config.yaml
encoder_activation: "relu"
encoder_depths: [4, 9, 4]
encoder_kernel_size: 3
encoder_avg_pool_shortcut: true
encoder_widths: [48, 96, 192]
text_encoder_causal: false
text_encoder_width: 320
text_encoder_layers: 8
text_encoder_fused_qkv: true
text_encoder_bias: "all"
text_encoder_qk_norm: true
momentum: 0.95
adamw_lr_other_params: 0.0017
epochs: 50.4
adamw_weight_decay_other_params: 0.01
Rows from block 14 of the image encoder of a small contrastive image-text model, named by matrix and row number. Rows with one number belong to one channel. Each number is 50 + 12 x the weight over its row's rms, rounded and kept within 0 to 99. All counts start at 0. After the name is the row's rms in percent of the matrix's.
After each channel's rows are labels from the 100 images, of 14848, where the channel reaches its highest value: "top examples" is what is common among them. Only what is clearly more common there than usual is listed. The data: photos of plants and fungi (iNaturalist). In brackets: how many of the 100, against the usual share in percent.
# convs0: first 3x3 conv (encoder.blocks.14.convs.0.weight, 192x192x3x3, each kernel summed), inputs 48-95
# convs1: second 3x3 conv (encoder.blocks.14.convs.1.weight, 192x192x3x3, transposed, each kernel summed), outputs 48-95

convs0.142 110:51 82 56 53 59 42 50 46 31 41 58 38 45 52 47 49 64 38 51 64 35 36 63 35 85 40 61 69 43 45 57 65 54 61 56 58 60 69 46 28 42 51 66 59 67 63 49 52
convs1.142 111:65 42 55 53 46 70 52 67 25 45 50 55 41 55 52 54 56 42 49 53 33 52 35 76 57 47 73 76 74 44 57 55 45 40 61 42 52 47 77 46 62 44 59 53 37 49 36 70
top examples: class Liliopsida (26 vs 9.3)

convs0.33 098:65 50 40 58 46 45 70 62 44 54 49 48 27 47 35 54 52 55 36 49 55 41 47 53 45 41 64 44 64 40 55 40 52 47 34 52 56 45 45 45 18 48 67 57 53 56 65 75
convs1.33 098:55 50 45 62 67 71 45 52 68 50 53 61 45 26 33 72 55 52 50 53 54 64 57 39 57 60 56 48 71 55 73 41 58 44 41 47 56 40 39 35 38 61 55 45 51 68 52 52
top examples: order Caryophyllales (40 vs 7.9); family: Cactaceae (36 vs 3.4); text has "cactus" (34 vs 2.2)

convs0.81 099:58 64 44 39 58 42 63 68 66 32 71 64 37 50 35 56 44 60 28 46 45 59 51 63 45 56 31 37 75 58 51 60 44 62 44 50 49 50 79 70 53 49 47 57 60 50 47 32
convs1.81 092:94 60 48 41 44 29 57 40 39 43 55 48 47 47 66 58 40 31 56 52 58 60 48 52 39 38 35 54 37 55 35 23 55 40 69 52 37 54 19 53 58 53 42 55 27 73 49 51
top examples: order Fabales (28 vs 6.2); family: Fabaceae (28 vs 6.2)

convs0.87 094:45 38 51 46 33 29 49 37 52 49 44 36 22 56 62 38 48 39 45 46 32 74 41 57 18 76 36 61 66 29 73 57 43 45 71 48 44 58 33 54 44 70 37 43 57 52 38 59
convs1.87 088:44 42 67 39 39 41 52 35 44 34 45 48 39 59 49 51 60 34 35 70 51 33 54 56 36 57 36 83 29 58 53 71 47 38 60 56 76 30 63 48 48 38 56 63 40 49 57 45
top examples: order Lamiales (32 vs 7.5); family: Plantaginaceae (25 vs 2.7)

convs0.190 093:47 57 72 40 58 74 48 39 68 36 23 30 75 58 66 47 48 54 55 42 45 41 49 45 62 64 45 63 29 44 56 53 30 37 21 51 39 50 59 47 41 43 37 41 60 39 44 58
convs1.190 094:54 38 27 31 59 38 39 36 43 65 45 39 51 37 60 26 49 64 56 40 60 47 33 51 21 68 53 40 52 38 56 32 51 52 51 55 55 42 51 40 34 52 56 65 36 40 61 72
top examples: class Liliopsida (34 vs 9.3); order Asparagales (25 vs 4.4)

convs0.76 104:41 59 19 41 57 63 42 49 46 46 63 51 63 57 43 34 53 51 41 30 65 46 60 44 51 47 66 40 49 38 35 45 65 32 36 34 09 58 26 38 69 27 61 41 49 56 50 44
convs1.76 102:22 49 45 52 51 49 44 59 25 52 48 53 50 35 58 41 51 50 55 46 51 51 42 48 43 72 67 36 57 60 59 38 57 69 44 37 82 42 53 32 38 49 65 18 48 52 61 49
top examples: class Liliopsida (29 vs 9.3); order Lamiales (26 vs 7.5)

convs0.125 112:50 48 37 45 54 33 41 55 52 42 37 58 33 38 33 43 48 47 54 56 56 47 48 69 41 34 38 53 55 40 46 34 84 59 41 37 48 52 45 71 53 61 40 68 46 53 39 47
convs1.125 114:33 54 68 61 35 64 31 50 77 64 63 53 47 60 49 46 51 55 51 61 72 40 60 54 36 44 54 55 55 56 63 41 56 57 36 59 53 43 55 49 40 49 53 43 37 60 63 30
top examples: order Caryophyllales (30 vs 7.9); family: Cactaceae (29 vs 3.4)

convs0.118 091:42 56 28 43 83 42 35 60 46 36 26 47 56 57 46 37 40 47 39 28 65 38 51 60 28 59 46 62 62 61 46 49 40 58 54 50 43 41 54 40 54 44 53 47 48 42 56 54
convs1.118 098:74 49 41 64 40 68 39 36 34 52 87 42 32 53 37 51 51 32 32 50 56 34 42 59 43 47 54 69 48 53 82 61 50 46 55 25 46 66 35 38 57 44 62 66 65 43 60 40
top examples: order Lamiales (25 vs 7.5)

convs0.40 096:54 51 49 41 43 50 55 58 56 38 45 66 41 60 56 69 69 38 23 47 58 29 65 57 43 33 33 29 68 60 58 45 51 60 49 40 46 52 61 62 32 65 79 32 49 61 82 46
convs1.40 094:58 59 47 38 56 33 51 61 48 65 44 35 44 50 53 62 43 59 65 52 47 49 47 58 39 42 39 40 34 53 35 51 68 35 41 27 56 53 48 61 65 63 56 74 55 59 48 74
top examples: order Caryophyllales (26 vs 7.9)

convs0.122 093:54 46 44 51 51 52 61 37 40 69 63 50 65 50 71 70 47 32 50 49 55 68 35 38 60 56 59 50 24 54 38 56 42 83 45 47 50 32 45 45 46 82 41 34 41 45 45 18
convs1.122 100:58 43 36 49 44 46 50 54 55 66 55 50 63 42 78 61 45 69 47 56 56 50 47 78 42 58 47 68 47 47 46 62 45 56 29 59 43 47 48 61 32 39 58 53 68 59 56 30
top examples: order Lamiales (26 vs 7.5)

convs0.92 093:53 52 27 56 44 42 50 49 40 55 24 41 30 60 65 32 38 52 49 52 51 40 41 49 69 79 42 42 72 53 39 46 66 65 47 59 51 35 78 53 67 92 43 63 40 44 35 51
convs1.92 101:45 31 70 35 29 49 34 47 35 67 67 78 51 29 67 68 53 68 42 67 60 48 48 47 31 42 46 35 55 64 61 41 55 63 44 55 37 58 59 49 43 37 59 37 52 52 47 50
top examples: class Liliopsida (27 vs 9.3); order Asparagales (26 vs 4.4)

convs0.152 087:24 51 39 60 30 53 53 47 46 34 54 51 47 24 46 34 50 41 52 32 53 78 47 47 58 41 28 48 54 27 46 44 42 36 64 53 32 51 63 56 61 58 50 36 53 57 61 41
convs1.152 095:30 46 49 45 38 61 65 56 65 44 42 69 56 37 65 56 53 59 70 46 59 44 50 70 38 57 65 70 46 61 46 49 50 27 42 74 43 21 56 36 71 36 50 41 47 59 42 49
top examples: family: Asteraceae (26 vs 10.5)

convs0.50 100:26 61 54 49 30 31 50 56 65 69 51 44 51 51 64 29 36 39 42 32 60 58 61 37 57 46 58 49 60 49 50 35 57 43 45 22 35 41 39 48 33 51 54 57 52 49 40 41
convs1.50 107:53 50 47 47 32 58 44 52 63 61 32 26 66 49 59 48 46 64 33 52 50 41 61 44 40 57 49 53 44 58 21 70 52 44 54 54 40 45 45 60 69 40 52 42 56 40 67 57
top examples: order Caryophyllales (36 vs 7.9); family: Cactaceae (34 vs 3.4)

convs0.90 102:49 35 55 45 41 58 25 53 64 45 24 52 34 51 21 36 51 44 33 43 34 41 15 48 55 53 56 65 57 30 59 60 49 54 54 49 51 42 38 43 51 61 61 58 52 50 70 54
convs1.90 099:87 79 54 40 48 57 28 37 55 49 67 65 77 66 25 62 37 48 57 44 32 55 52 60 63 40 61 69 39 52 53 71 40 48 52 37 61 51 43 44 56 41 50 60 36 66 70 31
top examples: order Caryophyllales (29 vs 7.9); family: Cactaceae (27 vs 3.4)

convs0.144 095:48 60 54 51 75 57 57 58 39 52 62 49 41 60 45 48 38 60 45 64 11 37 56 47 43 24 67 39 46 41 39 55 52 48 65 32 41 70 41 37 25 30 56 54 58 39 59 62
convs1.144 100:49 46 55 54 67 56 52 54 49 58 56 43 32 51 40 39 50 49 48 71 40 56 50 48 46 62 35 57 38 56 32 42 54 52 51 55 48 82 66 47 60 35 59 70 42 73 54 56
top examples: order Lamiales (30 vs 7.5)

convs0.24 090:64 35 74 56 64 67 65 63 62 75 43 34 52 61 47 69 42 57 43 40 49 40 42 53 47 66 54 31 58 60 52 68 53 45 44 52 50 39 59 51 46 39 50 51 57 70 46 23
convs1.24 093:47 39 66 57 51 36 57 44 57 68 45 45 42 60 68 35 46 37 42 42 54 48 42 62 78 57 65 57 27 63 70 55 50 49 56 58 39 53 59 48 52 58 34 45 37 58 45 62
top examples: class Liliopsida (25 vs 9.3)

convs0.84 101:30 22 49 45 48 50 42 31 71 42 73 58 54 56 57 41 53 51 29 58 34 55 49 39 37 80 48 35 65 67 61 30 47 51 56 51 44 32 60 23 45 61 29 65 47 51 55 50
convs1.84 099:65 53 49 35 53 41 47 54 41 71 61 45 57 62 49 36 56 50 22 46 47 39 52 41 53 39 43 62 49 49 42 61 40 45 40 57 59 53 58 36 41 47 45 51 45 48 51 38
top examples: order Asterales (43 vs 10.8); family: Asteraceae (43 vs 10.5)

convs0.62 107:39 73 46 49 57 64 45 57 60 29 50 72 42 53 61 42 55 33 61 56 49 50 40 51 54 59 40 52 35 65 34 33 67 54 41 79 41 37 68 44 30 61 54 34 28 71 53 77
convs1.62 104:57 43 50 58 43 30 37 40 53 64 54 36 47 54 40 51 54 38 51 51 60 45 75 33 42 54 44 48 34 52 51 33 71 45 53 71 53 49 49 44 42 53 37 51 37 88 65 78
top examples: order Caryophyllales (55 vs 7.9); family: Cactaceae (55 vs 3.4); text has "cactus" (35 vs 2.2)

convs0.97 101:55 35 50 51 56 38 49 39 39 41 52 28 53 62 34 40 50 39 56 32 69 34 71 32 52 76 65 50 28 58 54 41 42 36 52 43 55 36 45 84 43 43 55 56 72 50 50 63
convs1.97 110:58 41 52 48 49 66 59 64 63 50 53 86 45 30 53 54 59 55 60 29 32 54 68 50 53 37 57 69 54 42 50 45 60 57 61 47 49 45 46 27 54 56 52 52 48 44 55 46
top examples: kingdom Fungi (27 vs 3.5)

convs0.143 104:48 29 61 54 62 65 58 46 51 57 59 31 49 57 47 53 51 51 49 80 30 38 54 37 43 53 53 61 55 32 49 56 42 44 58 59 36 49 52 57 42 56 42 40 19 45 58 49
convs1.143 103:47 50 43 35 73 34 61 57 69 47 41 63 56 49 59 46 38 62 56 46 55 53 65 61 51 53 56 62 38 49 49 50 49 33 60 48 45 46 61 48 59 62 57 49 21 44 68 58
top examples: order Asparagales (34 vs 4.4); family: Asparagaceae (34 vs 2.5); text has "yucca" (32 vs 1)

convs0.28 102:43 67 42 65 30 58 49 46 47 70 53 58 68 41 44 28 62 50 25 42 36 42 56 36 54 58 47 55 63 42 42 38 23 90 50 65 47 81 64 46 65 27 61 62 45 53 41 48
convs1.28 107:50 60 70 45 49 59 38 37 49 51 44 44 47 45 37 54 72 66 41 48 59 50 57 66 48 51 46 41 49 42 45 47 51 40 51 29 33 14 49 57 54 52 45 76 53 57 62 30
top examples: order Lamiales (27 vs 7.5)

convs0.182 102:50 63 68 52 54 47 49 39 40 51 47 66 35 55 32 68 33 55 36 57 58 53 55 56 33 76 40 65 25 49 53 49 34 56 61 51 54 46 48 59 67 48 32 38 50 45 70 52
convs1.182 103:50 51 47 64 64 62 64 42 41 63 31 61 58 68 47 40 47 47 58 56 50 68 58 39 61 65 58 61 46 53 42 53 61 38 53 47 38 38 60 71 46 43 30 56 51 62 39 51
top examples: order Ericales (25 vs 5.4)

convs0.167 110:54 36 53 53 48 40 31 50 28 59 26 61 63 41 69 58 48 57 58 43 37 56 57 33 55 50 57 59 62 51 43 42 42 57 43 39 49 46 34 72 39 44 71 32 49 49 38 47
convs1.167 118:61 53 24 53 47 51 31 72 34 41 54 46 31 59 43 37 40 48 58 31 56 65 67 58 59 48 48 34 56 69 52 42 51 24 53 51 47 37 46 50 51 65 64 78 37 57 49 60
top examples: kingdom Fungi (32 vs 3.5)

convs0.176 104:29 41 41 51 55 45 47 67 66 69 90 45 59 32 53 39 52 51 55 34 43 44 72 28 48 40 55 37 61 47 62 61 52 40 55 35 51 60 54 31 61 66 47 71 35 49 50 68
convs1.176 104:72 40 34 53 57 50 50 51 38 61 36 70 63 72 53 61 54 45 42 46 33 61 55 57 45 35 54 41 33 51 47 48 51 56 43 66 53 42 67 51 55 48 49 52 34 44 15 67
top examples: order Lamiales (25 vs 7.5)

convs0.4 092:65 53 54 39 49 67 41 36 41 56 36 52 54 48 62 61 43 58 48 34 53 39 62 77 36 42 51 56 44 45 51 27 53 73 62 58 51 21 47 63 63 49 42 50 54 46 51 66
convs1.4 092:72 51 61 63 71 58 66 52 44 47 38 42 66 45 33 49 42 49 61 40 53 56 83 67 68 56 28 60 46 49 74 33 59 55 32 51 32 59 36 44 44 62 60 53 69 61 57 49
top examples: order Caryophyllales (43 vs 7.9); family: Cactaceae (43 vs 3.4); text has "cactus" (30 vs 2.2)

convs0.35 125:69 66 30 57 56 48 23 56 62 53 59 41 58 50 66 39 49 58 23 39 51 42 44 32 50 54 51 57 49 43 56 69 70 62 45 50 48 40 34 51 50 51 52 72 65 66 51 50
convs1.35 120:41 43 35 50 57 18 44 43 57 43 66 59 43 40 42 30 55 46 49 25 52 27 56 33 43 59 29 59 34 57 43 70 62 77 52 65 48 43 41 43 38 52 56 55 43 32 46 33
top examples: order Asterales (32 vs 10.8)

convs0.13 098:45 52 50 51 63 61 54 34 75 51 66 33 37 60 78 44 47 47 45 43 48 31 58 70 57 45 47 54 38 42 49 33 44 54 38 65 47 60 45 41 29 72 42 47 47 38 71 55
convs1.13 111:45 63 60 33 53 50 47 70 55 51 46 55 41 48 56 32 63 41 40 40 31 66 42 44 46 61 44 30 37 38 56 56 68 40 52 46 67 44 50 53 42 51 48 27 48 70 61 50
top examples: order Asparagales (42 vs 4.4); family: Asparagaceae (42 vs 2.5); text has "yucca" (33 vs 1)