python train.py --model="contrastive image-text model" --dataset="photos of plants and fungi (iNaturalist)" --train_examples=45211 --image_size=32 --crop_scale_min=1 --horizontal_flip=true --translate=0.06 --tokenizer="word" --vocab_size=1482 --loss="softmax" --embed_dim=256 --encoder_arch="resnet" --encoder_norm="groupnorm" --encoder_activation="relu" --encoder_weight_standardization=false --encoder_depths=[4, 9, 4] --encoder_kernel_size=3 --encoder_stem="single" --encoder_avg_pool_shortcut=true --encoder_widths=[48, 96, 192] --text_encoder_causal=false --text_encoder_width=320 --text_encoder_layers=8 --text_encoder_norm="layernorm" --text_encoder_norm_position="sandwich" --text_encoder_activation="silu" --text_encoder_mlp_ratio=2 --text_encoder_head_dim=64 --text_encoder_fused_qkv=true --text_encoder_bias="all" --text_encoder_qk_norm=true --text_encoder_parallel_block=false --text_encoder_inner_norm=false --text_encoder_positions="learned" --init="orthogonal" --residual_init="none" --optimizer="muon" --muon_scale="match_rms_adamw" --learning_rate=0.0019 --momentum=0.95 --nesterov=true --orthogonalizer="newton_schulz_5" --adamw_lr_other_params=0.0017 --max_grad_norm=0.5 --max_steps=8900 --batch_size=256 --epochs=50.4 --lr_schedule="linear" --final_lr_fraction=0 --warmup_steps=260 --weight_decay=0.3 --adamw_weight_decay_other_params=0.01
Rows from block 7 of the image encoder, named by matrix and row number. Rows with one number belong to one channel. Each number is 128 + 24 x the weight over its row's rms, rounded and kept within 0 to 255. All counts start at 0. Numbers have three digits each. After the name is the row's rms in percent of the matrix's.
# convs0: first 3x3 conv (encoder.blocks.7.convs.0.weight, 96x96x3x3), inputs 80-95, a 3x3 kernel for each
# convs1: second 3x3 conv (encoder.blocks.7.convs.1.weight, 96x96x3x3, transposed), outputs 80-95, a 3x3 kernel for each
convs0.21 104:118111122131114130143133133172164143153145137143130131121110090131090073094075093105135154125134168164158163089116107125134163139146166132110153161141200148146190133129107149143138147133131156113169144132165115132169135115137084097086084104107113190123139215106152206110114126098112093084114062089098109118102100114139113103117137149097136132105132120095088108106105126123147145140133131121119136110147152110112133135100120111111102
convs0.22 108:133107121111093139109111131113100143141141160136132155118090108142100112123093117161113130134111112111121119112159106119130127129122134114125112110108131096094133107129135126126124130134141124155132132169141098118114096109125125127102118116116127132108139105104137135133136180130129143075142102100125111129136119102139126107132133118131127132153140153113102118140125130128098114110132113136162142130129125134143155148103091112098101
convs0.23 096:126129110119113103095116123170160127134122128136125123169129109156150103111155113091113156142141142146148129106103102103102093134150128131125161131132135132150129113100141113120120127126129141159181150163153128142124142119142155159125142133092149151137145141097140144134126158110137148141144145181140130109149131102155149099125124171143117101173136096118129133136147149150141157108111170092099142094127119149139130156169143141132141
convs0.24 103:077112097106119115140146129123139153123141159109136148128130118135151098112113119103094111121108100115134117115142108158146113143127111112146107132121122143109138117110129107106126104118114125079095117093114081100130138131134154129123188144134137097085156134126151125129099118136114134118099109085165109123154109140146121110148123115105096071121126084137133151129135138131119135116126110084094097084083080139130138137112122141112131
convs0.25 101:093100091115133118142157146135110138116100122108105132180131100144130108143132134094134124127144129137139148142140122130131117114106109127116122161141140135114113135120089147137110130110117118123129123126129144138139099096091105102113137155097099080071135142093148116071142133129126168139129132122106142124115115114119105123139134177157152176134148143120115136108088080124100068129097128085100118101137154096120151119134158149135125
convs0.26 102:155182126150187123138147124117142109118105093144118121136147118121134143101139153128117147148142123112119115121129122087110116126121126118140126111114102135178130126141135134134142151136143102122120124125101146139127124107083173141088169151138114130156140172173122097127145129148142133130167151125099132130101149142089145157148103111127100100115080119107103125110138156139147150112140111122135117129116110143171133121146150117088136
convs0.27 101:134163174108138146120125138120115084118101083068068075178139129132135115143129103112121109096097077109096063139173154140158137150132102076077091076117108112130140137102110141123123153135141123130132128132117121136103128171145112152152120154155137133144133136155118124128121121109152145142134136147145161150132154164145116133106127117109116125138143123150154136141148120147157127142123093124107108107121145088110096096108113119110073
convs0.28 099:083077088138155151136170172117131137129146144153157156116116068144089075121113114133136103116119099146158131103119141125130130125130118111117114143138145131124144132125150133123137123123115138099114125096116149155156093077107086099103081130101144130136146177157122128157126099127148111143081085138135103116134103106112099083149130106135134094071122120066106105084127128113119136099094102123104134123109139117107110165155144192201171
convs0.29 098:057103085075119124093108108134119138124108147133133158082129127141115097163144104126144138135145135125133124095111126120117116162116098188161117167121155169136123141130137123134161107118151137155134126149162113108127117111123114126115101123140135120133106123166111160181099161114104157148099170189141113152153135150159125129124150157138118106126122109121093132141096133138121148135154105111118115129116113087080119084108158086116136
convs0.30 098:152147122119108111142119124109120139130131126117113114133093127123107128085114105112113103121118106123129153111136144130146155118090127129129108125152152089126130105107122105111124104137148121166133123172144124152149151169128092095092074088115109116158090106129119126141158136113135164128166125111135151157088102140080076089172183146114133145127128130129116106108102082137099097105136133119145165144124141119129088136133117136106111
convs0.31 099:098123137092111130109135140085127124084130132096145119140171177090151145107099095155143137152144125127139108128134167109113081090088117126130135125124102124142161143148135122116114132103109162171134169143103130144146174109089117088160112180169135102124094131150141121121131159144112138170136128140115112089111133125107103110157164143140137139131148125118124112113130116113134155160132129156135137126123127147122145120138109126128083
convs0.32 099:121129126106130154115139162123139113150137105183155116143121115154126118142133121113075114135100093144153155174117110198142131151122127123152161157148169148126092148151143168187163165172160122126136148155153170142141146145111127164145113133129169150120155126135131135136101127117121128140137120129121145122106139124094121124167129119143131121124108119163113112190135105195149130152150149138146163123124121132133105129139112153129117
convs0.33 101:124111103149151136157162118134136160146125136158137156117097099118124146117150131093110144093113143118106124132130099126150140131113126117125079157182091132122073140161178138150146138122117136134126151166151143143103166143123116136108152169144140095118110094115093115147150137095118131124113099110149153109134141133122128131119138152112138150139158158110131146119126147147129165143160157141166159108111140114104109135136164152161156
convs0.34 101:116132133119130129151142118111101108141139131147143124157145112140124132087080107159134134103099101126121143140125122109114118107103108104105118096112117104145147137127134147129123149125117147131117140123098126125089143120154132127135110135107114145131141160168155160173138115111107119104102111113119103097125139166144146150113092106149147147141118113109102115114110116135140148122128109127122102144119110130122122119107094072099081
convs0.35 096:131136104108139128116130142110140144090103127099101146161122138119130145073106112179092107175148136145139134181154139132122149146149165133132154107122150145127131138137145142139143145140133105118133117131151129123128102122086123125088141109103107094071091084067110099095097115151136145152143137147085121126100088097108111084156169189142150160149102104143166158108154145104114118190140163151122147138165190131128116143174145114100094
convs0.36 102:128130128124124096133150115145132114147117130128123138080130097122156148117124142130129122121110104143122116137153124134144134121141158116117116133152167128154158138137140135123132129127132115133096153164137138153120108106116104099099139098104128107124137109116166154117096128132125130127092114113123100125144148117111137098083085106131090099141097103118107097108119131109111106123094072120111104109127150084127136109141118109121109
convs0.37 094:108104111106120113125132137147121135118130184128154156153129122171114139169131114140139169138113128128122149138150133218186113190152129124098103103107106074114146101132130098107130100121139149160145133153166111126160161123114104085140113102144148150127124140136116101127145170144158160132133136130177175110170147134181160130103116065088080081118124114105116153110117100141144110100108091062065091087082105107138150107098116109114111
convs0.38 104:111138140079117140106117133149115124106090120129115136135165118140171159078108113118113111113125124124119118153115134144126125110101137116126077115167126102117112122131128128148129150152137092090128120121133089095103138147115137147118126144134092102109098118108106095132121128129148119113094093123149150167148133124125132132103109112111121113090129115119108127096112108107122119138140113133150119071122087104105096124128115138109113
convs0.39 096:130141143106123133133139140072103110096122123129146140105097092154109107128142137168161145149152122102128131131118155094131187124149168161104139178130166160125105121122105111120125116140148092102150124110169119118135131133147099126188073087169149172155139138132140135120120128148080122187119138148120129168100133162127121155112101131120121112083092107176130132157120131151108115108137129108130126127118088140140157131134137117137146
convs0.40 096:114133090118112084131127102132157148123158146104125117139122129119109111126118107095110092105108098124105114072077118106116114132099097106109097088095120144132162112111103099112105108137120127120105129125138131126152164125090146088101164132141143144140114126135139149124128123139136137115142168144123116130136116106148120118145110103159109140136091119105084121110105142122121137134128113111129141080115112143137114166164163151126114
convs1.21 111:156148146114134150087102131133173170071132141112173145106107132103102104113113116127152134122136140120109096151135176149117153125125159097122139106100119137095094125153142129141128112127109137103063164108091173112113141119111150149114129116102089109116063098118077103124107096127114087145110092134131134132141158124167174132112123097126128130113119128086090132120118146145155175087096103099091100131132135090130105113117087110107064
convs1.22 105:131162135147144115131151091106152164131138136132119125134114138167135115151117110080100089112148125111148153159136147124169137108173105168137136144137114166165112140132142110097121141126138159138146142134149147123172103089121132111133123151170071109132123140161125135142107117126130143150154159149119102115142121099139094078110110124151130134135125106149138151172163171146160171173148142152156138130122103161134134167151126156179145
convs1.23 089:139128111112129131124126138129133096117147132163129109139164159140123166108122121147133161102106103083094075128145130123146149102123108104120119169125123158156120127108114137132127121139130132136128168133116139131131123155159125126143139105098131125125059101112059100095101158140135152155123095119106156147104147172104139144087116122097125130111135138107136144127139152118109147123132155133122140150157164100115086104144113117131117
convs1.24 095:119098065075080087087099129144137147163169141169175141145120105119109100092097114160168142113134128117107110087095097092077077115108093135124128135148137133111113128127146104110113094084077146134113153151126135140142138118120124139154115145169158130130165169134175195147156139155159146137157150116083108094110117102105116173139150127146170156131146173127118101107132156107116139104079111123096108141124103131133114143137129157144139
convs1.25 094:167161157148149163111121120126123111096111090086116122132136106131129140129144179141164191146175198106118132107102127115114115141132115153141134135125136113108138131142144117150147129169156152155155143133168160133157113132147118127151119102132115117134134130125097106137111108101127123116168164109120142123137162143100127143128119086124125129132121125122128125129114131125086109157145140151138148114122105144140103136131105107118104
convs1.26 100:131124131137157155145149130154121133122103162119128179146131131133110132124093130114167156133161178100131126114124092112133095125148142147144168135125130129141127122122159116141149085116135106129115123142141115113137110125138071102135078097099122124126124108071115101079166187160116173179105120139138120103135113112095107095146143139168174148158144134172141091168136114144111105111130153122132154117129125141151128161166152133132145
convs1.27 116:129147134121137122106107115130137130117125113069079088118097135116092122132106100096088114125109118167159158090104088116132108119121126140145131125158129108120121134113122125117120164154139122143148110136122110131106158155145170190172173188174107113122121140109069094077093107137134131138147158148123113118141120098139108114129151161165180175161150138137166175108120164085086169101124152095127155059104158138135097130120108129133123
convs1.28 105:180170152168169161146149171124117120108098094127119130137143092111129142141110155132181157112157184083102114122141112109121126086115145140159156127123146107108127120095145135101142128103124105122108086110102102134149090122131114115132087078119113117123130149107131163139140149135107150160077097124131121093114135097120136105118130105102127130077109140111144132121138172133127141144155115121118117145162150156139166132093108073065081
convs1.29 087:132132133144145118127138101124093148137121148125113148080112108124134122119133126149103111141161155133131153128116114142151108117124076147159128135150114147163148176159179173157205157131164130130143137122125144142098132144138129139150137141160132157123140149129129135116176136103193139140178118148111113103121129114171151167104119128086098099121123118109123123107113128103129133152168189117144158111120125091112091123143117135156135
convs1.30 094:153126140121094107073102098099091108120111123133140138165196177142144128118100096156138120122127123104129143113113114118129112107114110110117118133141133112131138120108113145132139126110124105095134114090089121075050146117121138126142119135146179152144137112126132121117116126132123140158124123187150158169139152161085109124136124117147123092144145107125145152122134138118166183099112154134123105135099099112122173111114112129122138
convs1.31 090:112091085109117126086114141173155153128141150115141113086135148130137127144129118085083099124153136098121106086144150112153107130142117082104101109116112156136114131114104134112101134123133063129106093153149110136158132138120133115089112114149132122131126088117111106114121132135118142131159171152087131153109143149124151136145126128140146089127130110131128152123129158091113125065095118108146131095135134109103141133151159130140120
convs1.32 113:145173124178189109171171117149201220092146187081106116075107124069081113114116130110128095073125109071118136154141142136091092099090094137096103190138125176114116160154139167168143160180164142165142170131111137115126127112117143123118164126142127098112155115102158122100184135122111120129112140155118103088100140092132169120132106127107105123102109127117115132118121144106096124157115114172129127139111137152165145115114123123129128
convs1.33 106:125129122116151108086077070140136100139142124162158146080092096113118102156156100166160166158146122095087080170137168132127144114126123092121120127150138094135113156139117164137129187151126117109120164161164149104104107152178122174168139139106101108112141141162146150136163149107122144122129139147139132117127140155119138157188154130176119116150102117107135161103112148100115141113124147130143154148127129137118086142103104096093101
convs1.34 115:131137122093094100114119128097092126115111152135137154102116112093109109128113127142149152119115108080080089161131089186178137174178153108104100115126153113114132139144155129162154097134147107124101112130129100110102112120143121135110130129118150126121177155119157127108111125133141157131143138095160108119153100111101097141127145145144165165107122124106095080105086042147110055150132132145140115148126089162167166110116120130145154
convs1.35 081:100127109081104122074071127140187181152182169124142121146157159135124126121147132143143090129131133128103091086118100123118116115117147125109127171139131156152105147129126154131143152166183132128134095131141119126159129121153129134153176196179121098110104101123094111119121106117169144171153135167128127132122117113070119131077132155110141150102142171124113085124111108133104112145149133089093093104069084092132144092107115059086128
convs1.36 105:162176154131125138123132137145122109138130098094123115136144117164154119151144108141133122136104090112110087106151126099144128108104127082121109084112088107138123121131112127153150129177162113096113122109128144157181094107148106106114105100110120134118114123091128135081098132152106147159107130108113123138158151150138128136112119122091105133115093114065083131127111117125111117144109103173134132167124135112100079116114083090108096
convs1.37 083:125143140091139135115131136216152156212165145165120114138113140135125149137137133126152141140148132165157158098114111145143113125124129090097110127128105139143104142107146143146150110130139107093118124114105104126133153122099114108129106158194080103106097107092128133111100117129109111095112112109155165130131134143149162174109130126121112111122103107135126115156146155124142127115135162114136150109112129115129109128128123093125131
convs1.38 097:156201139130156129108114108126119132129127128131132130113096157089099119104110090144128097119132136148136141106106102116105127124126133132158136136126129114097105132135120137124112159132105132139163147144153136137127111116123093116129099114112168176154136146137134144130126118084143132115135138129095123134095116122126160113139112104140128118157139117159128130129113145127132158119131122117124121168172135097091084109119107140150122
convs1.39 091:151152136129143111136126142141134144131112126105070111109102127096133138129146143145120120144122132172127159134114089166133092160139121085116090114135086119131108131100129123103087137105121159142127193146117142122115132124111137142102162119102126088121108083090117095083151144098145161139093109151196161136130135108087132122156155156123104124145125138108148164098116157112101126128139114147169138149134124084121116094146145141166165
convs1.40 097:150102089105116114119126115110090082117109136121111121146150150127127143152118122149139150195193138176183164126127084137149086118115097111093133109088108146117138148122158108114110102115120137146121166175134132139151129140106125124102143144147123131111115137132133155153120121117082103133073052071125127110124127124131128124083080116117143137123153126109128125098128134086118134123106104134132130133120105133110118116105104141132125